Rows from block 6, named by matrix and row number. Rows with one number belong to one channel. Each number is 200 + 40 x the weight over its row's rms, rounded and kept within 0 to 999. All counts start at 0. After the name is the row's rms in percent of the matrix's.
# convs1: first pointwise conv (model.blocks.6.convs.1.weight, 288x192x1), inputs 0-95
# convs3: second pointwise conv (model.blocks.6.convs.3.weight, 288x288x1, transposed), outputs 0-95
convs1.151,100,146,136,157,167,208,236,209,195,257,177,158,159,193,159,206,194,194,244,194,191,155,215,192,225,183,263,249,205,199,251,306,280,99,225,179,246,256,277,152,146,140,189,189,195,228,204,189,180,136,157,190,172,125,227,202,179,229,225,190,242,190,250,267,191,166,237,191,193,157,187,206,198,216,224,121,216,193,228,254,202,153,237,261,220,239,237,181,218,194,181,144,184,177,200,173,184
convs3.151,097,217,257,163,226,183,132,201,147,240,191,198,204,163,195,201,169,196,164,182,209,253,183,219,231,224,220,219,203,164,204,257,171,304,149,217,191,230,183,165,264,148,164,133,250,274,180,164,174,174,183,208,230,225,134,192,264,271,221,175,202,239,172,196,231,185,215,244,155,173,241,207,194,232,187,200,178,199,170,264,227,221,175,253,193,250,207,131,186,225,253,203,200,179,234,248,189
convs1.152,076,187,200,211,244,226,225,292,146,88,185,140,164,186,237,194,186,211,264,133,127,162,233,151,205,212,211,192,246,208,261,165,242,151,181,237,2,139,178,206,158,272,213,246,212,212,200,165,233,157,201,195,226,199,238,198,181,119,227,193,246,262,206,226,265,261,217,149,237,179,158,226,216,206,264,254,223,182,169,297,166,196,164,181,228,169,202,183,227,248,229,226,207,280,251,127,207
convs3.152,091,181,223,150,257,231,164,148,178,307,154,218,260,142,212,183,242,196,267,147,154,216,170,182,216,213,249,144,198,205,180,237,200,178,134,190,163,251,209,183,141,283,271,214,197,281,186,220,275,170,217,207,208,244,151,215,156,137,203,212,199,216,198,244,198,204,154,208,177,152,164,187,220,252,256,263,243,242,180,193,179,232,246,230,184,141,240,206,198,173,260,280,194,193,184,175,249
convs1.153,106,120,202,156,204,222,157,189,154,192,217,114,203,242,231,234,111,232,267,276,209,174,182,212,289,201,183,145,204,224,202,237,205,212,201,157,155,197,191,233,160,141,212,191,190,259,194,246,191,185,216,150,211,222,198,179,199,174,143,183,196,196,220,171,151,233,143,279,193,186,130,207,164,260,214,245,239,237,175,230,246,199,149,227,207,175,229,239,287,212,177,166,167,165,186,127,196
convs3.153,102,166,151,157,213,249,178,189,217,223,213,251,179,201,185,154,283,103,220,261,299,143,269,235,166,187,238,249,262,208,258,272,233,217,202,248,232,261,278,245,138,263,173,175,219,294,228,187,189,230,165,197,265,177,204,257,217,153,224,307,128,220,163,286,187,279,233,208,206,122,280,135,304,271,214,205,181,258,189,191,232,239,189,181,257,183,225,244,139,227,214,176,246,145,169,260,192
convs1.154,111,170,163,221,191,183,188,169,237,163,166,247,241,205,225,112,184,252,133,241,175,160,197,234,75,263,232,201,196,225,213,199,253,242,174,246,178,134,186,157,205,156,192,165,206,265,209,249,215,234,169,220,197,119,209,227,227,192,220,188,172,229,212,198,215,183,191,210,190,250,149,182,112,250,246,180,202,193,267,232,147,270,182,148,186,160,185,253,163,224,248,204,140,230,207,278,312
convs3.154,104,179,156,225,204,164,261,270,150,147,235,174,222,252,183,219,240,174,154,170,182,135,157,203,191,260,250,176,241,235,261,177,221,187,160,201,122,145,231,247,166,206,145,204,195,167,170,186,235,190,314,179,185,180,177,285,167,201,144,185,201,173,259,237,115,169,195,202,144,221,228,158,170,228,241,248,274,141,241,179,152,215,247,193,234,192,167,244,242,185,271,116,245,226,223,203,168
convs1.155,061,220,216,222,139,206,156,212,139,271,290,205,189,155,138,267,208,206,175,164,286,184,160,234,222,236,184,240,202,210,203,171,265,194,173,228,188,188,210,163,161,195,169,188,152,236,230,202,248,177,125,151,154,219,207,224,166,146,193,222,237,186,199,208,229,217,127,228,205,148,233,176,190,207,196,229,152,171,53,244,202,152,226,166,174,267,165,78,152,201,269,193,196,218,273,215,202
convs3.155,083,141,187,189,186,270,205,100,150,274,190,233,179,236,163,198,210,198,287,179,228,181,178,171,212,165,171,169,202,185,222,215,217,145,256,238,227,70,213,191,152,209,145,187,246,224,154,266,209,210,196,211,234,286,209,242,181,253,128,176,244,260,141,243,201,218,235,261,211,247,269,120,177,153,203,231,202,134,185,198,242,191,200,174,222,232,171,137,214,232,216,168,140,227,250,241,262
convs1.156,048,212,218,159,249,210,212,223,182,220,258,244,141,229,196,147,198,126,222,171,203,258,178,191,198,196,182,245,213,173,249,136,201,191,245,249,219,174,214,195,197,206,206,165,163,201,231,217,233,162,168,199,177,155,134,201,141,167,206,246,185,192,211,217,186,225,138,181,217,222,244,237,208,124,188,142,125,188,150,216,262,202,161,228,183,233,156,52,172,156,173,175,209,233,170,174,204
convs3.156,063,215,190,177,185,126,152,206,216,174,188,137,204,191,259,215,174,243,167,208,219,243,194,200,213,232,157,200,216,197,84,206,168,230,85,122,220,217,244,233,213,179,219,223,207,191,179,219,186,144,308,131,181,184,228,191,211,156,237,196,205,171,255,148,176,150,204,142,226,217,130,223,113,234,249,178,230,225,270,201,151,259,116,123,178,232,233,256,149,236,168,209,185,240,175,175,209
convs1.157,047,215,242,150,220,260,162,227,132,155,118,196,274,246,187,182,144,198,192,269,294,227,206,82,204,193,199,227,180,214,162,212,205,170,248,226,150,216,330,193,186,127,168,156,200,160,211,221,212,234,237,186,158,160,179,219,186,189,262,245,209,123,158,160,153,224,213,122,192,159,230,225,201,236,167,214,239,172,264,208,241,152,229,225,199,216,178,167,149,173,202,208,176,266,216,207,229
convs3.157,069,156,137,210,101,210,214,150,111,210,179,210,225,246,148,192,186,129,204,232,222,145,243,200,204,282,128,223,171,164,192,213,190,200,199,232,226,222,233,219,224,208,222,198,112,169,206,194,220,209,220,164,245,222,237,136,267,195,215,178,224,171,190,212,236,184,157,194,151,128,180,227,210,272,124,209,185,167,204,215,202,163,218,230,175,178,226,204,125,224,231,203,210,176,286,172,205
convs1.158,079,217,225,197,254,162,242,213,263,224,231,90,133,200,216,156,194,187,246,150,221,186,207,204,210,202,182,223,213,181,221,210,221,154,196,170,208,177,160,176,226,171,165,203,152,166,245,236,192,265,273,130,202,109,170,205,258,246,169,237,214,202,197,164,226,240,150,235,163,226,254,265,161,192,197,184,76,203,185,191,190,165,207,200,179,190,145,180,168,137,211,217,209,244,138,162,189
convs3.158,093,196,182,151,173,177,192,139,224,108,223,206,211,240,195,199,169,161,248,268,249,256,178,185,193,297,190,209,175,184,231,213,137,243,176,196,187,148,235,186,146,272,188,185,180,150,231,208,246,190,165,200,136,197,230,168,294,151,164,257,181,196,219,166,203,245,204,194,223,149,243,144,214,204,282,158,234,70,207,235,202,225,157,151,224,155,261,196,189,145,180,227,173,109,229,210,226
convs1.159,083,152,200,217,208,183,219,251,198,236,237,192,200,201,193,187,229,161,252,167,201,170,151,255,214,213,198,137,242,159,199,219,185,252,180,200,268,208,197,249,249,177,160,236,207,191,214,177,261,192,179,210,180,201,245,205,158,161,200,244,248,237,228,154,299,128,219,161,214,185,164,173,208,212,187,190,277,211,188,173,240,262,239,191,199,231,358,90,207,183,189,151,266,88,162,159,189
convs3.159,093,166,207,199,202,214,246,194,178,162,144,228,216,275,291,196,190,227,210,271,260,195,241,195,234,253,176,200,183,207,180,206,207,224,230,191,168,216,218,195,184,165,200,194,236,157,225,219,193,199,186,225,238,270,216,265,250,206,216,278,209,156,136,218,219,194,262,245,219,238,202,231,252,187,210,208,261,143,228,267,228,109,167,193,269,218,230,142,206,256,271,212,181,192,163,201,298
convs1.160,109,183,139,191,221,189,245,271,161,243,232,181,157,262,234,287,179,203,223,240,198,187,223,164,228,152,172,232,171,209,157,234,184,208,195,170,268,232,192,177,176,239,206,217,184,206,198,228,224,201,212,184,218,181,215,183,188,212,172,198,245,63,165,255,144,181,204,227,202,143,231,241,241,257,311,189,270,225,176,226,191,196,261,274,211,171,231,233,169,279,275,192,219,194,239,129,170
convs3.160,097,252,165,232,216,139,152,165,196,160,171,198,235,191,279,188,156,233,209,222,239,174,166,231,254,177,257,225,168,132,227,216,203,210,222,161,158,182,235,200,203,265,152,193,169,217,126,179,178,236,213,273,140,178,241,139,162,171,186,258,218,178,208,184,248,269,218,215,233,246,120,227,185,228,153,139,187,206,205,240,134,209,182,126,270,236,231,199,148,150,234,212,190,126,184,207,198
convs1.161,118,248,196,147,164,230,234,246,153,175,221,206,197,221,162,240,150,213,283,216,50,123,197,255,246,230,153,188,220,241,249,204,186,147,185,237,203,222,205,179,196,123,191,168,215,225,202,154,131,228,253,140,251,202,147,147,164,260,182,147,201,113,234,145,229,226,157,250,172,196,218,192,227,200,236,226,194,211,218,222,218,133,202,210,234,179,160,236,223,271,191,211,264,170,202,228,278
convs3.161,108,217,220,245,155,202,202,146,216,140,270,197,235,222,220,189,161,184,219,180,215,204,199,195,177,196,193,142,156,145,278,224,177,202,244,186,156,162,185,164,172,249,229,177,198,229,95,267,258,212,190,210,213,141,193,227,200,181,168,200,129,239,191,165,142,189,130,207,185,254,165,193,209,168,293,137,198,162,286,211,111,108,207,176,230,159,197,178,86,168,170,219,218,242,194,185,170
convs1.162,087,171,200,231,235,176,139,195,208,154,282,220,242,141,212,167,217,216,158,201,229,182,200,124,247,222,273,282,195,177,253,192,193,179,200,211,197,125,206,211,206,199,116,215,236,143,179,205,256,191,182,215,250,224,235,164,163,197,191,318,214,234,167,201,139,212,184,195,170,176,214,181,221,179,175,162,203,280,189,211,141,200,217,249,271,264,200,133,177,171,131,189,189,142,155,220,216
convs3.162,095,163,189,151,230,158,180,230,182,256,115,198,146,152,197,208,226,249,186,112,211,249,242,205,159,108,253,204,140,187,183,228,204,209,260,201,208,192,208,164,284,276,205,189,213,220,246,247,179,222,198,178,151,183,225,255,191,188,184,136,174,108,217,235,117,245,164,170,187,212,198,178,207,202,164,209,191,213,238,193,249,164,171,195,157,180,234,239,228,173,250,192,168,208,228,197,257
convs1.163,098,328,199,153,186,213,159,196,228,165,169,269,185,257,210,214,235,231,224,184,146,209,153,153,199,196,186,255,256,243,230,159,275,209,190,257,234,191,172,225,258,246,175,167,216,170,209,220,141,122,213,205,263,252,195,151,121,130,197,195,204,214,183,164,202,158,221,200,214,226,228,154,218,221,170,270,178,201,146,115,161,248,233,118,216,192,177,152,187,258,219,164,182,148,193,163,88
convs3.163,103,190,201,201,168,221,135,210,186,238,203,206,203,173,150,168,198,227,156,246,214,158,135,192,241,229,244,116,124,180,150,201,158,188,271,185,210,166,233,181,198,187,204,105,110,237,303,149,245,170,190,202,224,156,217,254,220,177,206,163,215,189,206,199,230,267,217,229,280,221,191,258,253,222,223,171,219,206,179,102,194,168,190,219,158,174,104,178,193,115,185,217,203,262,208,156,177
convs1.164,105,195,231,230,230,213,189,156,175,146,250,181,164,216,174,205,151,207,173,168,176,202,223,184,210,201,163,186,193,247,132,244,153,280,219,236,126,213,230,214,241,234,207,228,241,231,209,227,227,241,215,174,160,233,180,132,182,253,152,211,189,258,175,166,138,138,178,253,269,157,253,224,180,208,205,205,216,197,302,263,199,215,206,155,213,209,185,204,261,181,256,220,178,122,219,179,197
convs3.164,098,136,249,221,235,238,232,265,196,213,185,231,157,166,197,231,142,199,186,226,41,159,150,196,198,230,195,169,253,195,161,222,172,185,215,149,159,161,253,250,199,165,182,168,220,182,241,229,153,246,221,199,204,215,185,225,136,147,130,212,113,207,221,247,164,145,149,182,220,232,240,160,194,162,187,124,235,163,207,185,257,198,197,208,206,220,187,187,179,290,107,198,226,166,193,193,215
convs1.165,111,210,253,118,148,175,227,201,197,156,248,226,229,208,147,190,101,233,246,249,136,222,191,165,154,151,184,160,162,208,163,203,197,139,159,227,269,193,193,235,204,268,166,202,300,203,202,226,236,195,179,226,189,297,281,220,160,217,258,141,182,194,173,195,239,202,201,259,144,156,183,181,167,210,222,201,281,185,233,226,213,254,226,187,168,237,130,162,197,190,196,143,205,157,243,141,149
convs3.165,104,187,201,222,195,152,140,161,167,154,167,258,186,161,185,229,176,234,151,177,167,268,160,227,253,256,192,147,103,183,228,214,193,163,153,183,211,136,144,158,157,212,169,158,146,138,173,207,281,205,244,281,196,189,241,222,237,188,244,199,201,130,216,200,160,268,143,191,218,242,223,201,184,258,127,196,147,151,163,161,167,236,187,205,154,151,194,182,253,166,213,175,175,143,182,187,192
convs1.166,102,159,201,185,247,166,209,194,168,247,157,228,230,141,220,142,224,197,284,158,293,181,253,137,219,155,153,168,170,163,97,214,218,205,178,111,174,180,306,177,300,263,268,215,200,227,208,213,188,140,222,203,203,266,237,206,196,213,151,183,240,244,252,215,227,131,245,203,230,210,171,172,159,240,183,242,217,265,211,160,132,216,159,165,316,258,188,251,242,230,191,187,228,162,298,150,193
convs3.166,101,170,195,191,181,198,186,244,177,148,168,271,199,182,234,156,250,256,176,162,241,91,157,262,205,224,242,201,182,159,209,193,165,226,149,188,162,127,226,158,198,164,254,141,219,217,230,173,168,210,238,138,211,218,207,242,290,166,186,160,205,205,230,170,144,205,229,165,225,219,252,286,295,193,163,214,210,144,113,227,146,183,166,179,197,184,194,199,230,221,185,84,186,191,256,188,176
convs1.167,085,187,205,216,261,137,224,218,240,157,220,193,146,211,173,243,198,230,245,235,203,194,265,147,164,270,251,167,218,228,206,224,235,237,223,186,67,256,207,294,172,214,112,165,168,237,134,239,225,189,239,254,151,212,221,195,158,245,216,141,226,137,202,217,218,215,215,200,198,232,192,107,185,184,152,231,140,204,245,206,217,182,250,197,253,220,186,199,225,183,196,215,176,202,245,221,183
convs3.167,101,250,209,159,150,245,222,253,222,192,172,253,202,195,176,231,298,197,253,194,195,223,210,191,176,240,118,163,186,188,252,217,193,152,183,223,157,201,253,191,266,137,195,216,223,168,218,234,222,230,229,161,294,234,293,264,227,213,184,237,215,193,239,207,133,212,205,208,187,180,248,225,200,222,145,209,248,165,166,246,149,236,200,230,232,212,184,227,239,113,179,167,226,193,192,185,244