config.toml
dataset = "read English sentences (LibriTTS-R)"
input = "log_mel"
optimizer = "muon"
orthogonalizer = "newton_schulz_5"
grad_clip = 3.0
Rows from block 13, named by matrix and row number. Rows with one number belong to one channel. Each number is 50 + 12 x the weight over its row's rms, rounded and kept within 0 to 99. All counts start at 0.
# convs1: first pointwise conv (model.blocks.13.convs.1.weight, 432x432x1), inputs 372-431
# convs3: second pointwise conv (model.blocks.13.convs.3.weight, 432x432x1, transposed), outputs 372-431
convs1.142:51 52 43 70 34 45 27 47 45 51 44 63 48 61 40 68 47 60 59 31 43 30 52 71 67 39 59 61 58 73 52 65 43 58 76 57 38 36 65 31 43 59 48 57 27 23 50 54 51 55 29 55 36 45 43 44 28 41 20 37
convs3.142:71 44 58 39 56 36 33 43 63 65 45 64 46 69 46 84 46 46 47 51 42 53 45 37 57 44 80 59 37 42 56 33 56 48 39 38 61 46 67 41 57 35 60 49 44 51 48 26 56 57 72 65 72 62 19 50 42 41 40 46
convs1.143:51 68 47 56 43 57 64 59 38 43 61 28 38 38 60 40 59 62 56 64 48 55 40 74 35 33 61 34 47 63 58 45 30 47 63 63 31 42 45 65 40 48 61 40 58 28 58 62 40 40 53 47 58 44 49 59 21 42 39 67
convs3.143:42 46 64 49 46 74 50 38 50 50 53 55 44 52 51 74 45 44 49 55 61 57 41 49 47 42 56 67 37 46 43 33 59 11 57 59 49 46 61 50 34 54 64 47 86 34 46 54 42 45 46 46 50 62 63 54 22 63 57 41
convs1.144:49 54 36 68 31 61 82 69 35 54 55 44 61 46 69 63 53 61 35 37 50 35 61 55 46 76 38 55 35 45 62 57 49 43 18 49 40 55 57 61 59 43 68 59 47 56 30 36 33 46 49 47 58 43 52 61 57 60 44 39
convs3.144:81 48 55 36 49 59 52 64 46 57 53 60 59 46 42 75 49 52 50 52 48 44 55 77 44 57 41 55 68 40 45 62 49 46 64 65 53 43 63 53 57 65 33 43 50 63 43 50 48 51 37 53 43 54 67 47 54 64 34 58
convs1.145:68 61 57 64 50 51 66 35 58 64 42 31 67 46 50 65 45 51 42 45 34 62 38 42 72 26 49 48 44 40 57 60 71 53 28 70 55 59 54 58 29 45 53 48 54 53 29 50 64 41 54 63 46 21 48 42 39 53 57 59
convs3.145:39 59 48 63 47 49 38 40 62 56 55 47 52 26 32 51 40 60 29 50 74 55 52 67 40 45 71 20 61 41 55 56 53 60 53 37 45 45 52 24 48 47 68 46 53 64 72 40 31 59 56 55 61 56 56 55 34 60 69 31
convs1.146:42 28 40 39 79 49 59 56 55 43 55 57 68 53 48 43 73 41 69 29 39 61 45 33 54 58 48 43 47 54 60 39 17 52 46 53 58 62 56 43 55 63 49 60 54 51 73 70 61 57 66 39 43 49 42 48 64 38 59 34
convs3.146:49 49 42 46 41 43 44 68 49 34 60 76 56 37 59 44 60 41 60 59 47 64 49 35 65 40 39 46 50 47 57 46 57 42 47 54 81 55 41 65 60 68 40 46 29 52 35 47 50 52 47 29 51 52 29 37 31 63 35 59
convs1.147:48 34 56 45 02 32 52 48 38 42 43 38 33 65 51 35 55 43 61 23 45 61 52 61 49 59 39 61 42 50 40 51 53 52 64 50 35 59 46 49 43 55 45 52 57 44 39 52 64 42 60 31 46 48 58 39 61 43 63 41
convs3.147:60 46 50 40 57 38 65 49 62 56 48 49 46 43 30 43 41 56 66 32 51 52 42 75 56 57 49 55 49 36 45 53 43 50 44 37 31 49 53 66 65 53 55 57 35 71 33 61 42 52 46 43 64 54 33 63 64 43 45 28
convs1.148:47 62 52 51 31 55 47 35 75 58 69 55 49 49 56 44 44 57 42 59 47 53 41 48 42 48 50 43 38 39 50 46 31 46 49 25 74 84 43 55 66 65 57 63 38 58 48 45 56 63 47 44 56 34 44 52 50 59 17 57
convs3.148:58 56 61 27 50 59 70 55 37 36 35 51 41 62 61 33 53 55 35 44 63 63 50 62 38 48 42 64 42 60 37 56 61 42 72 47 17 64 59 76 39 49 41 49 42 53 52 49 49 23 47 33 57 47 52 57 47 34 51 35
convs1.149:59 61 41 48 54 56 31 63 50 51 60 34 49 62 53 55 49 46 37 44 47 49 44 49 46 58 58 47 46 65 53 52 61 52 45 56 82 65 58 65 38 46 56 58 62 58 44 47 43 48 38 52 42 52 44 80 26 54 45 50
convs3.149:43 62 46 42 59 53 48 65 57 64 50 42 27 30 27 54 51 57 76 56 42 56 80 68 54 43 36 51 51 66 43 62 50 58 58 49 41 63 28 40 59 63 69 62 32 50 61 49 50 47 58 53 50 61 55 53 49 58 65 42
convs1.150:32 66 60 09 54 55 51 55 71 47 48 53 63 33 37 47 48 56 47 65 48 47 39 38 61 72 25 31 52 39 60 60 61 38 44 71 66 60 49 37 80 18 37 25 57 45 39 67 41 56 60 52 58 55 48 57 74 49 34 43
convs3.150:42 53 31 40 56 67 50 52 35 56 49 28 49 65 64 45 31 49 60 71 42 47 68 71 46 45 56 47 41 47 56 67 53 50 47 45 45 55 47 59 47 38 63 65 45 40 40 67 36 44 66 57 46 48 55 13 41 42 43 33
convs1.151:47 50 51 52 64 57 60 47 36 54 45 48 68 44 62 50 48 48 47 67 48 57 51 50 36 42 28 60 34 62 43 50 27 55 57 61 23 55 33 51 59 78 53 42 44 44 43 73 43 57 32 57 35 65 54 22 47 51 39 54
convs3.151:48 51 42 57 42 65 26 51 56 63 49 42 47 76 42 68 31 50 53 45 29 45 67 63 48 47 41 55 41 41 36 74 35 42 42 54 50 50 58 50 44 40 54 34 51 46 61 29 55 58 55 50 11 48 53 27 51 31 56 51
convs1.152:55 32 66 47 41 44 72 39 52 65 36 45 47 31 58 58 52 39 41 65 33 58 53 35 50 46 37 57 51 23 31 52 66 58 52 46 42 44 51 47 53 66 57 57 62 40 57 38 42 27 46 56 45 52 42 48 52 57 41 56
convs3.152:64 31 64 55 72 39 53 42 54 47 63 51 44 76 61 61 59 69 45 55 34 48 60 62 24 51 47 54 53 33 75 44 67 59 25 61 65 41 46 50 33 39 50 43 50 52 69 37 65 52 47 44 47 56 24 49 61 58 57 55
convs1.153:40 53 42 64 48 42 34 52 42 61 53 64 36 45 61 53 46 50 37 43 42 51 51 42 48 48 32 38 47 56 80 66 59 53 54 56 65 25 44 52 53 76 69 59 59 68 32 71 40 63 50 22 54 48 60 43 41 36 55 58
convs3.153:69 50 73 48 59 40 65 73 54 67 46 58 35 47 33 47 55 53 62 42 38 24 57 66 22 68 44 49 35 59 35 52 35 59 59 39 54 49 27 72 59 50 60 44 47 59 47 46 57 69 29 58 69 39 65 63 66 65 65 32
convs1.154:61 50 58 56 47 64 37 64 67 61 31 28 39 66 60 48 58 46 49 27 30 43 24 36 61 44 41 48 21 58 45 32 43 58 72 45 44 46 56 44 50 40 39 47 54 69 35 53 52 47 47 47 52 58 37 51 38 82 35 55
convs3.154:76 48 45 61 57 53 26 51 35 42 46 48 28 63 53 36 21 47 42 36 44 55 42 56 52 43 52 28 47 47 22 50 35 23 20 51 48 36 54 52 28 44 32 52 43 48 28 34 57 39 31 58 57 35 53 45 74 42 60 67
convs1.155:61 36 62 39 73 54 38 46 48 49 41 67 60 42 56 40 53 48 66 49 60 33 55 33 38 51 63 31 81 58 48 66 51 51 53 32 33 63 44 67 40 35 47 66 41 51 59 52 39 55 49 30 57 61 69 69 35 64 39 49
convs3.155:55 49 52 46 20 65 51 46 31 60 46 37 31 50 54 60 27 61 62 31 45 46 43 49 50 75 53 30 60 46 63 60 52 45 50 42 60 49 56 48 61 58 62 41 62 45 53 74 38 50 58 44 63 44 46 64 45 48 52 28
convs1.156:37 42 51 52 72 55 57 45 51 53 57 40 44 65 47 41 68 69 35 49 60 61 67 51 52 54 38 53 45 36 40 48 70 41 68 20 48 28 53 60 56 38 51 54 60 47 61 46 49 68 43 67 69 54 55 60 60 49 59 41
convs3.156:23 45 44 44 48 49 73 37 38 53 62 44 56 72 48 44 40 30 48 40 70 41 57 41 41 53 42 75 65 61 31 59 54 50 84 59 27 37 61 40 45 41 64 57 35 49 58 31 42 36 42 57 39 63 41 54 41 65 47 58
convs1.157:47 34 45 59 44 61 34 48 54 49 52 25 51 31 65 34 55 13 32 39 35 35 51 50 60 34 50 46 42 55 42 62 54 45 30 43 51 51 46 70 39 52 41 44 57 58 66 60 62 39 56 62 49 73 58 49 39 40 59 58
convs3.157:44 62 54 61 41 45 48 51 39 42 56 24 37 64 29 35 47 56 30 38 42 44 41 50 36 66 64 21 33 43 55 61 47 59 40 39 52 47 54 74 43 47 44 60 38 43 33 55 53 48 46 48 61 21 45 41 52 46 27 40
convs1.158:44 51 51 38 72 53 19 39 59 47 56 47 39 48 54 57 49 57 59 44 55 47 29 49 65 62 55 22 64 66 48 69 27 35 44 38 69 36 57 57 46 69 49 41 49 53 49 47 35 70 61 57 26 26 61 37 36 58 59 67
convs3.158:51 49 39 59 35 51 52 54 44 54 57 56 49 44 55 48 47 59 69 52 40 51 54 46 57 00 51 33 61 39 40 47 57 52 44 65 61 32 61 37 58 45 51 47 48 23 70 56 49 36 51 34 33 44 44 69 41 66 54 58
convs1.159:46 49 39 70 37 35 63 61 55 52 52 46 42 55 40 59 53 46 46 54 50 60 22 48 35 47 66 41 31 54 63 64 48 47 36 55 52 39 59 52 63 33 33 47 59 55 47 63 65 22 58 52 75 53 68 56 68 43 71 39
convs3.159:48 58 71 45 40 50 48 60 41 32 68 36 55 60 59 36 48 60 58 39 37 63 59 51 41 47 83 52 41 63 45 58 47 43 61 49 38 37 53 34 48 49 41 58 63 68 36 48 38 55 63 59 43 65 47 56 38 44 46 45
convs1.160:30 19 27 56 55 53 36 62 69 36 46 36 35 53 48 46 42 52 72 37 44 55 52 59 29 72 44 55 51 39 36 49 48 44 42 50 55 50 61 55 28 24 38 66 31 47 41 52 62 35 85 60 40 44 62 28 66 52 50 51
convs3.160:48 39 44 52 51 58 63 47 36 56 81 65 57 39 56 41 61 60 58 55 57 52 51 52 47 55 28 69 47 48 53 58 58 75 49 22 42 60 78 40 50 50 39 54 47 46 18 51 50 51 47 50 46 43 50 50 21 31 48 69
convs1.161:61 39 37 57 43 69 56 47 52 56 71 62 41 51 73 45 32 39 42 42 64 43 64 34 46 56 45 51 49 80 59 65 50 48 39 40 56 58 44 62 46 64 55 55 53 55 47 63 62 52 47 42 68 58 48 38 32 53 53 55
convs3.161:57 66 55 78 57 58 63 48 57 51 69 36 61 59 38 47 48 52 44 48 47 44 26 51 57 52 56 68 61 45 34 64 42 39 49 58 62 56 53 56 39 71 60 34 48 50 46 63 35 44 44 56 37 61 50 58 71 55 50 52
convs1.162:50 44 61 48 52 45 46 41 40 55 56 72 54 56 43 65 37 73 71 61 44 37 42 51 40 48 61 47 44 29 86 53 48 45 57 60 37 44 50 48 64 56 30 69 51 58 72 45 54 54 58 69 56 35 49 45 42 64 48 52
convs3.162:47 46 38 72 25 47 46 60 33 65 38 39 63 35 58 60 31 53 44 63 45 48 56 26 65 66 70 29 54 52 31 63 45 48 47 70 50 54 45 47 60 61 57 65 43 32 48 43 56 54 53 55 29 42 64 30 56 62 38 61
convs1.163:56 54 37 35 43 50 36 79 49 52 50 45 42 23 48 62 54 43 68 47 77 51 51 46 46 40 57 57 77 47 36 53 27 40 50 46 40 28 64 63 35 42 29 57 69 45 39 48 48 42 51 48 46 47 58 61 52 61 38 52
convs3.163:65 40 31 46 49 58 62 41 38 49 37 44 46 51 48 31 66 43 51 40 48 46 49 22 48 33 49 51 49 65 43 64 48 47 46 48 43 45 35 55 51 53 50 53 49 22 42 53 56 36 72 54 29 49 59 31 46 38 34 53
convs1.164:36 35 57 63 53 44 53 40 59 56 45 45 45 58 45 38 38 28 37 71 38 41 51 39 39 47 46 59 51 60 50 36 67 50 51 35 36 49 54 49 62 68 54 60 59 53 62 27 24 41 46 43 56 49 65 35 55 47 38 37
convs3.164:63 54 56 56 34 23 49 34 62 28 46 49 57 30 66 55 56 36 57 72 58 56 59 77 67 34 41 42 25 53 60 33 53 84 52 49 47 59 23 59 40 46 46 50 39 47 39 30 42 43 42 59 39 35 58 27 59 59 48 29
convs1.165:61 30 38 43 59 41 25 43 59 62 55 49 37 45 45 38 57 40 72 57 46 63 61 61 52 59 55 39 49 39 55 26 37 45 38 64 65 54 37 68 62 28 29 54 73 59 55 38 53 69 50 41 42 44 59 74 48 52 69 41
convs3.165:46 47 62 62 63 63 37 42 47 52 63 50 41 78 55 52 53 44 51 55 50 34 60 34 31 40 32 50 33 51 47 46 46 50 59 55 46 49 41 58 71 54 38 36 43 59 52 35 47 40 58 44 49 42 42 42 37 47 27 68
convs1.166:64 49 47 55 58 63 53 41 70 35 47 61 55 62 44 36 52 69 49 45 30 32 41 57 39 30 55 43 56 41 58 47 36 26 63 45 47 57 53 58 58 29 47 31 64 50 42 58 50 42 69 71 48 47 33 46 75 28 66 53
convs3.166:41 52 43 49 56 30 30 45 48 37 48 47 54 52 47 27 46 69 36 51 27 68 48 49 35 31 28 44 43 43 59 40 37 66 49 32 65 43 44 47 65 48 41 57 49 69 52 58 66 54 42 70 47 52 43 52 68 35 62 42
convs1.167:49 57 57 39 53 63 40 58 66 49 50 48 38 62 57 43 37 67 45 58 58 46 38 45 52 44 38 45 43 64 45 45 54 48 58 69 49 58 53 47 50 60 31 58 42 44 61 52 35 44 38 55 58 52 45 59 55 33 43 60
convs3.167:47 58 48 33 58 77 33 30 60 28 48 62 50 37 50 37 41 37 46 70 72 50 71 59 43 43 29 40 52 37 28 51 45 59 58 69 52 49 44 53 54 49 41 55 60 44 57 62 46 51 64 44 53 59 48 39 64 65 74 31